From a checkpoint of a small sound classifier.
Data: trained on synthesized solo parts of chorales (CocoChorales), 39062 training examples, 71.1 epochs.
Rows from block 7 of a small sound classifier, named by matrix and row number. Rows with one number within an expert belong to one neuron, the router's apart. Each number is 200 + 40 x the weight over its row's rms, rounded and kept within 0 to 999. All counts start at 0. After the name is the row's rms in percent of the matrix's.
Before each expert's rows are labels from the 100 clips, of 14976, where the router gives the expert most weight on average: "peak on" is the class under the peak; "top examples" is what is common among them. Only what is clearly more common there than usual is listed. The data: synthesized solo parts of chorales (CocoChorales).
# router: router (model.blocks.7.mlp.router.weight, 4x256, trained with AdamW), inputs 172-255
# up: expert up (model.blocks.7.mlp.up, 4x256x256), inputs 172-255
# down: expert down (model.blocks.7.mlp.down, 4x256x256, transposed), outputs 172-255

# expert 1
peak on: silence
top examples: cello; note G#3; note F#3; note A#3
router.1,096,169,177,213,201,262,240,165,190,207,198,270,187,143,293,138,169,142,251,250,221,213,174,183,200,200,132,229,200,211,215,175,192,95,313,211,232,187,145,216,283,186,247,208,137,226,139,146,178,160,206,111,145,169,158,145,208,123,208,183,220,153,167,211,208,206,168,203,182,191,252,160,236,209,201,217,119,174,169,154,191,153,171,160,274
up.0,082,194,159,197,245,204,217,157,181,179,119,95,227,209,213,200,230,247,173,198,215,149,134,208,235,222,288,138,181,177,221,242,171,298,203,169,260,173,262,187,194,218,185,174,229,156,267,176,242,200,258,222,228,190,236,241,168,116,231,237,248,175,198,227,279,178,200,196,164,177,106,236,182,189,248,245,232,233,190,190,158,172,217,251,169
down.0,089,197,213,204,152,54,206,161,138,221,223,212,191,220,194,147,220,206,164,164,165,182,234,262,247,188,192,252,208,223,151,209,210,138,161,223,168,207,141,140,246,117,136,226,229,171,161,197,184,240,186,143,194,192,246,149,63,294,171,240,202,241,243,208,207,170,259,237,191,230,216,168,249,210,241,152,243,189,146,266,238,207,184,197,218
up.1,102,249,205,180,156,169,206,175,223,233,228,199,172,146,243,205,216,192,208,218,146,228,216,183,145,203,257,141,167,262,160,217,185,204,170,223,227,224,199,182,271,209,240,241,189,200,201,164,118,195,245,181,218,180,237,213,154,235,177,187,203,152,263,222,212,202,220,198,208,169,203,154,215,151,200,160,242,199,188,183,227,187,209,224,247
down.1,098,172,176,236,214,281,171,159,137,212,205,227,184,178,219,191,184,77,213,199,217,160,163,198,186,242,247,184,214,101,180,202,161,118,283,217,155,196,174,257,243,211,205,216,269,160,244,229,174,199,162,183,155,192,290,118,180,216,244,126,181,166,222,188,238,238,189,172,192,161,220,175,178,242,199,226,165,213,193,154,215,187,297,153,152
up.2,099,152,211,219,186,203,193,246,178,183,194,142,220,162,219,145,254,144,178,226,312,205,317,180,185,221,276,166,171,191,172,238,266,213,197,255,168,186,198,160,177,220,204,181,244,198,146,215,249,220,262,211,236,253,263,244,173,154,182,210,274,143,243,174,178,197,220,179,211,211,235,252,193,245,217,160,145,236,150,282,200,156,151,224,217
down.2,105,300,231,164,136,175,243,141,201,199,239,198,236,203,181,192,180,178,198,188,230,222,231,134,108,198,230,133,146,229,233,153,179,158,235,225,138,180,197,239,152,153,200,190,149,278,228,284,154,199,141,218,233,186,231,178,180,174,160,186,176,100,239,233,125,248,197,286,224,225,240,233,259,222,263,225,186,230,218,193,265,199,199,185,137
up.3,103,197,208,245,171,246,224,163,194,183,227,265,143,232,245,152,192,239,274,215,201,201,232,214,171,217,191,189,290,176,131,152,207,180,161,182,197,96,234,209,182,212,209,214,131,109,211,169,171,148,260,291,166,271,98,247,231,253,180,279,186,215,233,245,152,198,183,221,169,250,254,185,246,176,231,262,166,269,255,237,202,233,266,258,187
down.3,095,141,192,235,191,169,222,238,257,261,189,223,114,298,247,223,174,172,115,213,175,160,164,200,189,223,215,167,198,209,164,176,217,115,228,172,243,230,165,128,199,167,240,215,173,177,191,239,165,256,179,178,127,136,214,185,174,178,188,148,188,146,184,141,173,197,207,144,212,120,186,177,155,200,122,124,217,177,215,194,170,193,114,154,209

# expert 2
peak on: silence
top examples: note A#4; violin; oboe; note B4
router.2,100,134,225,230,224,229,254,276,218,194,166,224,222,267,179,207,234,259,213,224,204,238,222,212,195,185,140,235,201,234,202,217,233,215,172,212,235,169,220,182,97,178,209,207,269,185,267,260,280,234,252,286,243,245,270,291,190,159,217,231,126,264,236,245,269,297,230,185,176,236,185,247,299,207,245,185,195,245,190,221,325,246,238,211,204
up.0,088,247,194,227,153,124,162,267,292,195,218,214,258,244,193,133,190,180,204,194,298,251,255,209,210,164,224,242,206,324,237,196,206,215,192,271,223,190,274,170,162,177,225,129,141,195,242,213,183,161,183,188,180,205,209,234,204,207,161,148,195,232,255,200,286,142,240,252,237,161,202,145,168,195,218,230,240,154,214,213,207,206,201,241,259
down.0,091,197,180,226,169,174,190,312,193,221,199,174,211,225,211,230,190,240,204,244,127,132,217,170,214,155,193,182,229,72,155,211,233,170,170,289,198,124,195,174,218,241,295,234,185,204,174,188,151,160,263,225,254,213,164,189,165,231,219,186,243,170,247,248,250,97,142,193,204,165,187,181,205,170,139,226,159,145,268,211,196,289,231,230,205
up.1,090,232,160,227,182,168,179,202,231,199,163,165,160,188,133,239,255,187,183,226,226,256,201,232,145,245,181,179,204,199,262,199,186,173,255,208,196,171,209,174,251,275,171,176,192,154,137,250,232,160,163,193,212,188,210,244,242,231,219,149,193,202,258,139,154,250,205,222,267,152,205,150,240,215,243,159,206,179,204,207,191,218,172,177,147
down.1,105,229,214,152,176,196,236,254,188,197,123,138,220,150,86,171,191,161,287,136,255,145,196,242,210,208,174,172,186,193,130,216,121,186,201,232,207,254,200,190,198,165,237,202,192,223,178,228,159,228,161,136,190,209,210,160,154,166,226,204,230,138,136,293,151,227,192,151,154,202,175,201,248,165,138,173,180,221,212,202,213,267,183,259,205
up.2,099,170,172,118,104,197,211,240,211,149,183,203,149,233,237,231,173,193,137,187,236,185,240,247,238,159,210,205,193,148,206,196,172,163,242,226,130,229,248,109,248,173,230,212,183,138,235,171,181,125,241,207,216,264,193,153,135,227,229,231,213,231,195,151,138,165,194,203,116,211,246,176,202,188,258,122,182,205,218,239,230,199,166,261,175
down.2,111,210,229,178,193,227,165,152,197,316,199,223,252,263,237,238,175,183,181,244,259,259,269,196,176,210,243,251,182,151,188,226,204,160,267,223,214,261,196,234,178,184,273,192,200,250,198,197,199,190,190,112,204,230,246,188,298,251,196,170,204,194,241,209,279,214,190,252,192,183,225,204,154,164,180,204,157,184,216,154,95,249,263,175,157
up.3,109,215,103,143,183,137,192,183,176,244,224,217,137,155,205,258,240,175,216,265,191,217,190,195,227,187,168,166,215,237,271,159,238,220,224,183,125,187,193,252,245,220,258,271,165,177,144,212,152,195,233,245,205,210,176,210,192,222,266,221,132,244,153,175,169,251,208,151,187,185,264,278,218,264,134,237,191,229,222,224,152,186,261,206,238
down.3,096,247,223,167,245,148,217,228,197,153,223,227,140,222,266,209,234,181,134,225,172,168,265,210,168,227,219,164,206,199,242,185,240,187,148,258,309,215,207,234,220,210,166,171,191,200,208,183,271,142,200,184,131,249,165,97,207,191,156,153,270,218,297,193,231,126,163,274,219,214,158,91,243,129,197,246,241,217,183,169,229,284,216,261,120

# expert 0
peak on: E5
top examples: trumpet; note E5; note D5; note G5
router.0,098,219,163,98,180,130,232,219,157,194,204,133,157,199,131,174,205,196,164,101,208,210,241,237,211,196,180,182,204,178,186,167,198,236,135,194,158,198,182,195,179,230,156,182,133,178,192,215,239,179,184,161,215,184,135,182,207,209,174,152,117,204,166,168,163,146,227,204,167,223,233,137,91,225,177,172,185,203,221,165,169,245,231,179,174
up.0,105,136,144,194,247,189,229,222,187,238,195,123,228,225,203,145,215,198,155,219,128,181,207,256,155,254,144,237,228,241,242,175,194,246,135,241,231,132,244,226,195,222,260,170,98,199,274,234,194,212,199,205,239,173,196,156,262,256,267,175,172,175,195,147,175,228,187,134,229,212,220,159,183,197,153,251,256,177,200,206,212,210,241,226,144
down.0,102,229,209,217,169,198,161,220,165,230,206,216,160,210,197,262,232,170,223,202,167,243,198,160,160,180,229,246,210,207,173,130,157,233,208,208,213,215,267,220,234,174,247,177,127,173,169,152,223,193,145,227,142,135,141,189,243,204,230,162,168,243,182,235,177,173,132,237,220,132,225,200,166,155,182,192,166,199,170,217,186,208,255,141,147
up.1,099,139,180,245,137,205,175,243,218,172,204,173,224,195,135,245,177,211,137,192,163,163,223,260,198,222,190,174,193,248,233,246,270,185,245,195,168,221,219,200,190,185,181,192,180,255,220,194,239,219,174,188,233,132,220,223,258,253,143,276,216,210,198,144,184,159,171,202,231,168,264,182,185,177,246,174,184,232,203,311,123,166,245,262,209
down.1,104,161,183,155,196,188,212,122,209,170,165,197,207,205,199,190,198,162,182,233,236,244,177,179,220,150,261,230,146,181,223,187,229,241,239,164,217,131,214,216,201,241,152,189,273,285,219,208,199,165,206,109,132,255,235,185,120,264,242,277,204,198,216,238,205,226,209,204,185,202,209,203,206,173,182,171,251,288,195,227,148,201,223,168,187
up.2,091,182,156,139,171,190,259,159,168,183,220,216,209,262,184,131,228,217,197,311,179,170,258,209,203,191,189,226,324,212,223,282,236,177,261,138,192,208,209,200,236,185,200,188,217,219,177,97,294,201,263,284,212,183,188,229,201,209,145,172,203,300,175,276,198,184,203,200,199,203,199,132,153,257,256,187,199,279,141,227,258,159,117,187,219
down.2,093,245,174,201,185,194,277,215,216,219,191,232,256,211,191,170,231,162,126,172,161,237,190,202,212,187,137,144,162,189,192,128,141,222,198,205,182,241,197,229,152,231,184,254,241,198,206,296,175,245,211,135,171,185,170,178,223,106,209,299,204,129,185,131,134,204,147,169,282,239,240,207,209,199,209,245,200,191,209,166,204,196,251,212,240
up.3,089,199,175,192,152,262,220,179,176,160,201,173,173,123,137,231,177,240,219,248,236,189,213,195,178,226,251,172,217,120,296,199,168,246,213,145,259,184,125,181,283,211,200,268,215,223,218,200,227,166,214,239,228,219,197,205,221,216,176,260,206,151,246,162,176,194,220,171,239,262,214,200,231,169,145,139,177,204,214,184,197,308,181,146,239
down.3,093,214,155,241,213,186,268,240,245,254,182,212,237,220,238,231,208,221,206,126,177,173,199,167,181,178,193,228,199,245,185,268,225,221,175,160,181,148,249,156,138,236,261,192,239,218,193,201,213,186,229,218,173,148,140,234,159,221,217,94,202,109,180,249,199,198,247,259,205,185,197,137,168,190,192,201,206,207,210,252,234,213,201,265,139

# expert 3
peak on: B4; C5
top examples: horn; note B4; note C5; note C#5
router.3,105,267,238,267,238,154,119,128,225,197,211,188,214,181,204,248,167,190,178,232,165,147,188,169,208,209,316,173,206,163,185,242,201,249,180,196,174,252,262,219,243,190,185,196,234,186,199,194,120,223,154,222,182,197,236,174,186,315,181,223,284,172,221,167,155,144,190,227,238,164,159,241,172,147,197,206,282,171,221,231,128,152,169,244,161
up.0,093,263,301,262,143,168,217,246,200,135,187,204,173,160,175,208,240,208,162,202,254,172,147,260,186,223,220,210,175,262,178,242,175,208,178,177,241,237,220,180,263,216,211,188,168,166,179,91,183,164,170,238,130,191,225,193,274,186,218,270,144,225,240,184,226,235,159,238,216,98,253,233,284,182,145,196,165,213,201,240,230,198,108,208,213
down.0,100,175,199,218,142,185,189,241,201,176,258,195,244,220,189,245,222,236,235,170,142,253,189,166,220,250,165,180,204,167,185,175,276,196,193,216,200,133,199,210,156,217,163,283,168,263,280,152,158,192,236,173,150,222,256,214,148,272,255,253,259,161,139,210,144,142,130,209,170,232,252,197,193,186,222,189,233,186,184,214,244,232,181,203,153
up.1,096,197,175,180,183,161,152,190,166,246,191,195,224,179,130,182,213,124,194,191,216,203,189,172,183,128,199,147,201,228,196,212,214,228,243,121,129,213,192,218,190,219,191,230,224,202,229,235,183,154,248,187,146,206,213,167,219,164,138,208,135,148,166,268,187,185,238,270,195,205,178,173,194,208,225,120,200,195,205,231,133,203,216,176,168
down.1,094,161,239,187,204,185,132,170,223,191,161,137,213,166,164,276,214,185,256,280,194,119,299,235,161,231,195,171,239,154,231,214,205,219,196,246,219,188,204,197,168,182,171,236,216,157,189,193,219,217,197,194,126,220,184,187,245,227,274,203,259,191,146,217,158,202,185,207,182,170,188,337,182,183,140,288,254,157,229,135,260,176,188,275,189
up.2,111,166,215,161,216,179,252,235,137,260,234,212,257,193,172,234,164,179,189,179,175,243,178,151,211,226,169,173,231,170,129,230,199,241,230,204,136,264,209,154,227,136,182,169,206,185,177,236,201,193,154,151,182,158,163,196,140,218,200,225,163,158,228,242,164,199,226,161,214,189,181,179,174,174,171,232,219,232,187,278,198,224,236,210,230
down.2,109,180,233,162,121,241,156,141,217,272,227,154,203,185,265,250,199,267,237,189,218,176,202,172,136,212,205,207,151,196,152,216,222,213,177,176,130,202,186,187,200,92,220,195,212,245,241,183,224,202,209,161,221,162,210,149,258,223,252,177,157,174,206,140,169,132,192,165,121,198,163,196,188,230,253,163,215,133,172,226,182,213,191,220,187
up.3,094,205,144,232,224,196,219,210,186,284,214,190,182,228,183,133,106,189,162,204,165,192,146,123,205,166,250,216,239,270,167,215,184,257,164,173,190,173,182,190,176,256,240,221,168,164,231,136,190,195,177,251,187,202,164,229,120,224,273,208,199,190,194,219,122,199,244,215,216,189,195,159,185,190,254,204,242,178,248,226,260,163,155,212,210
down.3,098,209,181,200,188,155,216,156,184,134,221,160,281,234,232,208,278,246,208,163,195,252,220,202,252,230,179,179,257,150,232,284,140,189,168,243,179,271,213,196,139,229,171,231,146,298,173,191,198,172,179,153,229,206,200,245,276,153,111,257,200,178,188,103,218,199,161,215,140,234,120,190,161,224,152,217,274,236,146,205,235,160,215,200,242