config.toml
hidden_act = "gelu"
num_experts = 4
shared_expert = true
width = 256
nesterov = true
Rows from block 4 of a small sound classifier, named by matrix and row number. Rows with one number belong to one neuron. Each number is 128 + 32 x the weight over its row's rms, rounded and kept within 0 to 255. All counts start at 0. Numbers have three digits each.
After each neuron's rows are labels from the 100 clips, of 14976, where the neuron reaches its highest value: "responds to" is what is common among them; "peak in band" is the frequency band that holds the peak. Only what is clearly more common there than usual is listed. The data: synthesized solo parts of chorales (CocoChorales). In brackets: how many of the 100.
# fc1: MLP up (model.blocks.4.mlp.fc1.weight, 1024x256), inputs 0-85
# fc2: MLP down (model.blocks.4.mlp.fc2.weight, 256x1024, transposed), outputs 0-85

fc1.146:152118098142113152117120146105107095177093075115133169104160116140080164108113164133063131115117132197161112192079091112086092167167130124144165098200171134084125136127117152105107165176162073115175131098134147141148118126181078093143077093147091170160078105
fc2.146:075100163134129112141155149130095140109124131117143186110145178105111157076132179146164126106111131073123140142137115155155130116121116106147082146137101179138173122111051122128171112063124196157114110176103130144099104087103179125070133124146139136197160101
responds to: note A#3 (79); double bass (37); instrument: cello (33)
peak in band: 500 to 1000 Hz (81)

fc1.20:147133149128091157146064146148126140181149111175141112118156067149127118103119204119109132123063089145166126148074118162114083119119138086207105112139109152164140137181196115137152131125142088149101147072155077082117129133134133068118094088127151134111167147
fc2.20:101129151122130112151160075100178098109084100127209136133129164150137128192097068145130131182114111091166175118109109145124117121130119140077144155092143140099160127104141121062100111155112113134153095132095139060109163128160108163139143167211087121171162139
responds to: flute (35); note E5 (33); note F#5 (31)
peak in band: 1000 to 2000 Hz (51)

fc1.497:095136096134136094177175119158123116111171174093080084138121180191138122146154147069190167181099109144080091140181135122176081097115174133101119190136110187116130136104135088106067093125178138097143111140123098139199125120129097154146162138154110101146153148
fc2.497:161147118082171120118076147150157154130143113121129123138172111119072076081079038104051136122133122202122136160101105100205098133150104103121140139105139107129158076093176120138141138078083096174093162104088150206113078132163127077121126157161114153114118118
responds to: note A#3 (45); instrument: cello (44); double bass (39)
peak in band: 4000 to 8000 Hz (51)

fc1.707:168182108136146168195066088139106074106145045171118129099188154107133122142103123089131109129099106109113116099170109109069081151077138138117129108132148172096094157123138155102157183106110128135139147175198147151139144153103140091105129110145156129158114186
fc2.707:167132168112106097159121199165147118187119138157175107157098118130109107132119055097128086150032157089143135105168141084119126167113158128117090055076114140121135132110128146118118140156162149102104192176162149140084127099185122166110139132186154062126071112
responds to: double bass (98); note G#3 (44); note A#3 (44)
peak in band: 2000 to 4000 Hz (98)

fc1.148:170113168130081107104097102124123161108207070151100136126153105193148110052137118061146111128139150161118197125052149149111110080164120122140133146059057139082143118156111160133169148135120116109112136055120161099072149112146088122120137166158118112125162068
fc2.148:155142142133210210122124180135150096114120177110159115196115102084105115155116169167110145137152190089148090162172107112080203148108143141132096133142112166168174083163145148108120126072155103086126114144114180119119169152145064159170142135127120087177162145
responds to: double bass (54); trumpet (34)
peak in band: 4000 to 8000 Hz (100)

fc1.519:108129155118105172165123177127081171052076159134155129094115164094059147176080171137099106172100118110099149095153170139099115083126167136091136135112103122147034154134143177097100122082117108115171114113087097088143094105127092086186096123167180064134182113
fc2.519:138163126120090117206094130140156109144212110234094114098106143132189086116185171127148135109168155074087103110127031095132133199115122183164110140125155140142092103109122137140140079108116162107130168122098107129169124087077126177063140110152105156152100093
responds to: violin (79); note D5 (46); note C5 (33); note A4 (27)
peak in band: 4000 to 8000 Hz (78)

fc1.638:077086138138144161080144110113185172108149093109113129165120099184145085112118137067081147113128181145224144183133115175138097105160053131150097104132129135168042163134146173116111087138092122112129114116108146103065109127138121102138139113128122143147126183
fc2.638:151177116144159155134103142123185069161106176124121114128150149118124108174124215134111151145152125142081182140107118121144183167158104112121134157148127161143121138129139139139142171107103136151121139115123155159150131099121112127171136145123137135098095074
responds to: double bass (45); flute (34)
peak in band: 4000 to 8000 Hz (97)

fc1.167:148150169104110130129106097178132091100114098163171183129177149113109138088103200111161131170115126113132134113121120141145152140099122081150112131105121090077148185137166140135139143154122145176081109145104156142127185117108185121158151121111093110120112132
fc2.167:128128103158100127164066136102107113128120100137196130111132175192120136133121102094134147083142059096120177138119112114172116119090158155093174176094110129142188145145038126122074098118132155089209100123152156106153161152163085086055194110156097158190124155
responds to: bassoon (71); note C4 (56); note C#4 (37)
peak in band: 2000 to 4000 Hz (97)

fc1.698:197071164093078112080144120156072169166159134148101146119128133103121137172164112114107163118174121138113107160126138100146093140129169159125129153161171089084171150132176133035163098148161109094090149159117153189148130149138123084120147083140121111170068155
fc2.698:127122102112054081056111103131123157132124156095109102182156185102034157116096174206136085126141096119137151139153149112107135132116159115157200200132078104111122137106098135128107112210166113148137130098089095167104132120095147137126143085120131146120138141
responds to: flute (43)
peak in band: 250 to 500 Hz (65)

fc1.763:099131130141118132158131130168128128102143162095136117173158132205165106136105100127105159127151172131063132127185135115164177118083128159157084129062156146136106119114152122152129165081114194134132171175114125128146120093155179163143102114157177143129082085
fc2.763:157168135139137140073094153132107152157144081104109159120097137086083169102164198161120100154177103116123080136119056119112132108184135118168074134131186107070184177185088090100145120087159132136103117115140104140086168093132153137130132139136111086122127102
responds to: note A#3 (37); note B3 (36); note E3 (28); tuba (25)
peak in band: 250 to 500 Hz (59)

fc1.721:167056146111162126174083178153119155167109148103167091129176127125108090039163148173158142099070106079157172160072138116162115077135112172154134090184121143068133149137128106189094128126129078104127163158127117116100134143169137199106154091117110118066131179
fc2.721:164146117108144149139175145152138103130095098054209135101129128111166125129114109147137059110136133108076112078130148156120139177160093104140136127120128108173152117136104174152196102148055137184098141139135122155191109058172138133078118171093112115125055104
responds to: note A#3 (62); tuba (51)
peak in band: 250 to 500 Hz (62)

fc1.201:131155179127099098127155178120135157160132078076097112102117175100144058080097100127118174119096127107091123118102114126202135184174136205153167122110120066077135148135114088114202086113084128061108074120076125130128140129177133098173147053179145076154110090
fc2.201:077160157137164077109066150055114133093137104111156136055135079094139151137184125128157087182150137133157141116110175150106123154134145091103103104149140076139140093149102164096166100127113101139088181171149185114110068077151131101165163126115147113109091091
responds to: note A#3 (70); bassoon (69); note G#3 (29)
peak in band: 1000 to 2000 Hz (73)

fc1.670:137147157158163183167132106104111142096191091145143093154154129101129143138084109162069168131118109140137139171137096141132138142095092124151147099196110165074153172094207131092118092100130123129139036092091062125149140105167159176159078136177135088133132102
fc2.670:103160129120124160124161080061184141125082124142149192143130141149145108098132117121124108158059085123112127115118168117174103091131106120069086172126049169114091073141136157132117120079123100122134133148104163112078112144142083064143136076161081142152138090
responds to: flute (69); note E5 (62); note D#5 (31); note F#5 (29)
peak in band: 2000 to 4000 Hz (81)

fc1.745:082142174146152172161176090134088148135103119121181130124136151117072139117109137074112171107101182095133155148120166089095149106099064126111033136064096178075133133092135102164149169073187171146122124135158098114087107162164177135157122087102098138095110154
fc2.745:127160063152113035124138170118081115167112133096154134099101141054149155136123149191089117207107121145111078182111126113144138101123153104138134143156121141093107150162192151097113123186145130141167132122117140157158150100117099072169145175096134127090184139
responds to: violin (65); note F#4 (42); note G4 (32); note A4 (32)
peak in band: 4000 to 8000 Hz (65)

fc1.752:116090123094157167170123158143159154129129140143143152187099170127097102114141133142081131158143195195070118131151119096061133110161187155118193139100144129117093193106172135156070166092115096120122159108100109151178099137116115175171153109144100133072128126
fc2.752:123102137143098175062142164114144181129099094101065191111104170131111097159166141135142079088093078130129151123136113129109116074132118117211111104133216128103169181153118080113169129117053120136113123151133101137067227183147158083155131154125112083104164129
responds to: viola (98); note D4 (61); note C#4 (44); note D#4 (28)
peak in band: 0 to 250 Hz (98)

fc1.112:138111070104150068140183103097123099124180172139045038160104125117114135070130116131136141197080136106076087239131219136145112174136123119124106148121113182130212138131084142088084133129108108129159158116174106105125098125093132178130144061133117162139147102
fc2.112:103103161086157110051121169165133165095145176079145175127165112139149087183165136136126112070233163165115142117172111100129152087152080166109148146094121093176101087123123119152173149126136123125150144162037178155140103105083141081122116121165090082122100091
responds to: violin (67); note E5 (60); note D5 (29)
peak in band: 4000 to 8000 Hz (68)

fc1.658:100090147145080190095115120110125129114138186112161094166157176122117159193100115154141093162133109126194121127122100114155066080087211078138177171193130058146101152115124074196169150103160167096116074099116141152115123149096161123177127091156100100156149162
fc2.658:094139128101194113140092117133184170133163109123117188133084121137153180111168161111095162094136098082098167144141150062174148149207113132070112149074166087158170116117195131075142151138105154065151117136104093085118138152105116106173132097146153098164156076
responds to: bassoon (72); note C#4 (62)
peak in band: 2000 to 4000 Hz (72)

fc1.264:122125164136125167138179095171072153089128086111148145137152143103171123082139130103109087181161124155112124076129123161081188139161070155175123151113131114113118132117149184130149173184114122091107117088099178168118169173158071180124165110076116109078112169
fc2.264:154176157113161169097182142153058219101141170071129112106152091098147125084149163092164146115154141128106144182074145134074157145082157143165092113110096115171181087141098184092107100116189125053111132144173132166099185099115153138164144120180120150126112114
responds to: viola (43); note C5 (29)
peak in band: 2000 to 4000 Hz (56)

fc1.640:144124090107115110107090114138155112163133176188148084139125139116151100137114166113121141157126151134128128153105138129147122077158124178101105094042130165142095100117175193187128140098088116141092131068147129170075125185167138091104151144153152115074100141
fc2.640:154123166157204190131161150105081066147156097146098160126109162092100141129169113056178116082109141111138125110150155119075158116111158133152161098153122099102178109091075068124140177104092104141150102144108120156167132161121077120135154111121147082186128125
responds to: violin (52); note F#5 (49); note E5 (29)
peak in band: 2000 to 4000 Hz (61)

fc1.403:119142140114150116134101065137126079142107175137081164144160168134111132168106091167147125139090096204194158147217137167083089139155166141144140178159130125135161074167116107159107138051170123191101099140140081120086123133094106158190183136151174104075136124
fc2.403:170166114128131115096123111107096090081146074115138188134111124109056102137113131111093134100183139123107107145090205104109181125136168125146136158120103150120102180107132153073100112190124186185166140157110153148042080095164156070105063071101047139119134112
responds to: viola (57); note D#4 (38); bassoon (25)
peak in band: 4000 to 8000 Hz (57); 1000 to 2000 Hz (33)

fc1.675:141116135127087175108141138169122121115116117135138155066113140150176165150192201127147097157110122109156141156137122133145087163085183127123144130206111146094157112113150039084083168130125142101139171148105146091172232138098154074159158109098119119198102167
fc2.675:124120147127151184084160107185113065127129165084115134167139111144117100125172134141121108070139149168090128134096141155149098110100143173114155128044146128092163121113148127111127112102143197096126166177155129148079144165188175143168067127143208146114087152
responds to: violin (48); note D5 (37); viola (34)
peak in band: 2000 to 4000 Hz (95)

fc1.31:087156160137099132140099141139115122135137187189071107110046201133084106105084092105155107203161135082093165138164138146154100082090133117128105123198171192093135141097122144182069140139238152137152122139161163071157081127126142064154110073119104199139163175
fc2.31:143140109076120108073132138150136108124113087100156105151048143092144143104171093165136163080136094127141114115105146095132102086150146138136091131220145098153110089109162077154141142072098138077131171087138174108210140166091089144135064108083131135137184112
responds to: bassoon (99); note G#3 (53); note A#3 (41); note A3 (34)
peak in band: 2000 to 4000 Hz (98)

fc1.580:108157120132128178133167084126125161094122161119104120107133144154157128108190159157166157109156146127117132180175115125143133082091108155132132116125125134128164082089156148108141073154098170179108118122070158110127112183092174151072148132174100120114132119
fc2.580:171126120097170081150162118170129157120146068144139094142143131144118075190116182099146117143126166074120121163138145071138086148110154193137136120137148056122206140118114138120118134159132114149076155072077109086079122147165131169172104176043096183111091099
responds to: violin (96); note B4 (63); note A#4 (48); note C#5 (29)
peak in band: 4000 to 8000 Hz (99)

fc1.457:135185112100089119084134143095160137148091133169168138176038150137122148181180094174149150082135152150127137111131126152141122100188123155168119205062175135139166115107123105116082186150122130146154118143106115135091117186146097118150105102126093064097140085
fc2.457:117097153115141164152170183120165143122147152095103109123126114052132110116136107134138157135081081114034123149155064118094132130113120098129076084151115113123108064029101135159134182074102141108149108163139162062143138161220133140120168156124133097149156107
responds to: bassoon (55); double bass (41)
peak in band: 4000 to 8000 Hz (99)

fc1.196:136143116157090108210091117070125082131068077197119139121094127144072123127169167090101111105133140116074100141091133150141104099177111082152194187165162141152112171127164144077112143144168182115153137122165158070135158121164100130165124163149094115128177127
fc2.196:156175132177190096108166133106139092196143154154057123121129120131091189105095170128124079122143146132118116158114132134175177092144124113105083141119191143135104121119088106116111169153117084068133155145126143082132127126151072158126166133116107057119143138
responds to: note G#4 (54); saxophone (44); horn (37)
peak in band: 2000 to 4000 Hz (74)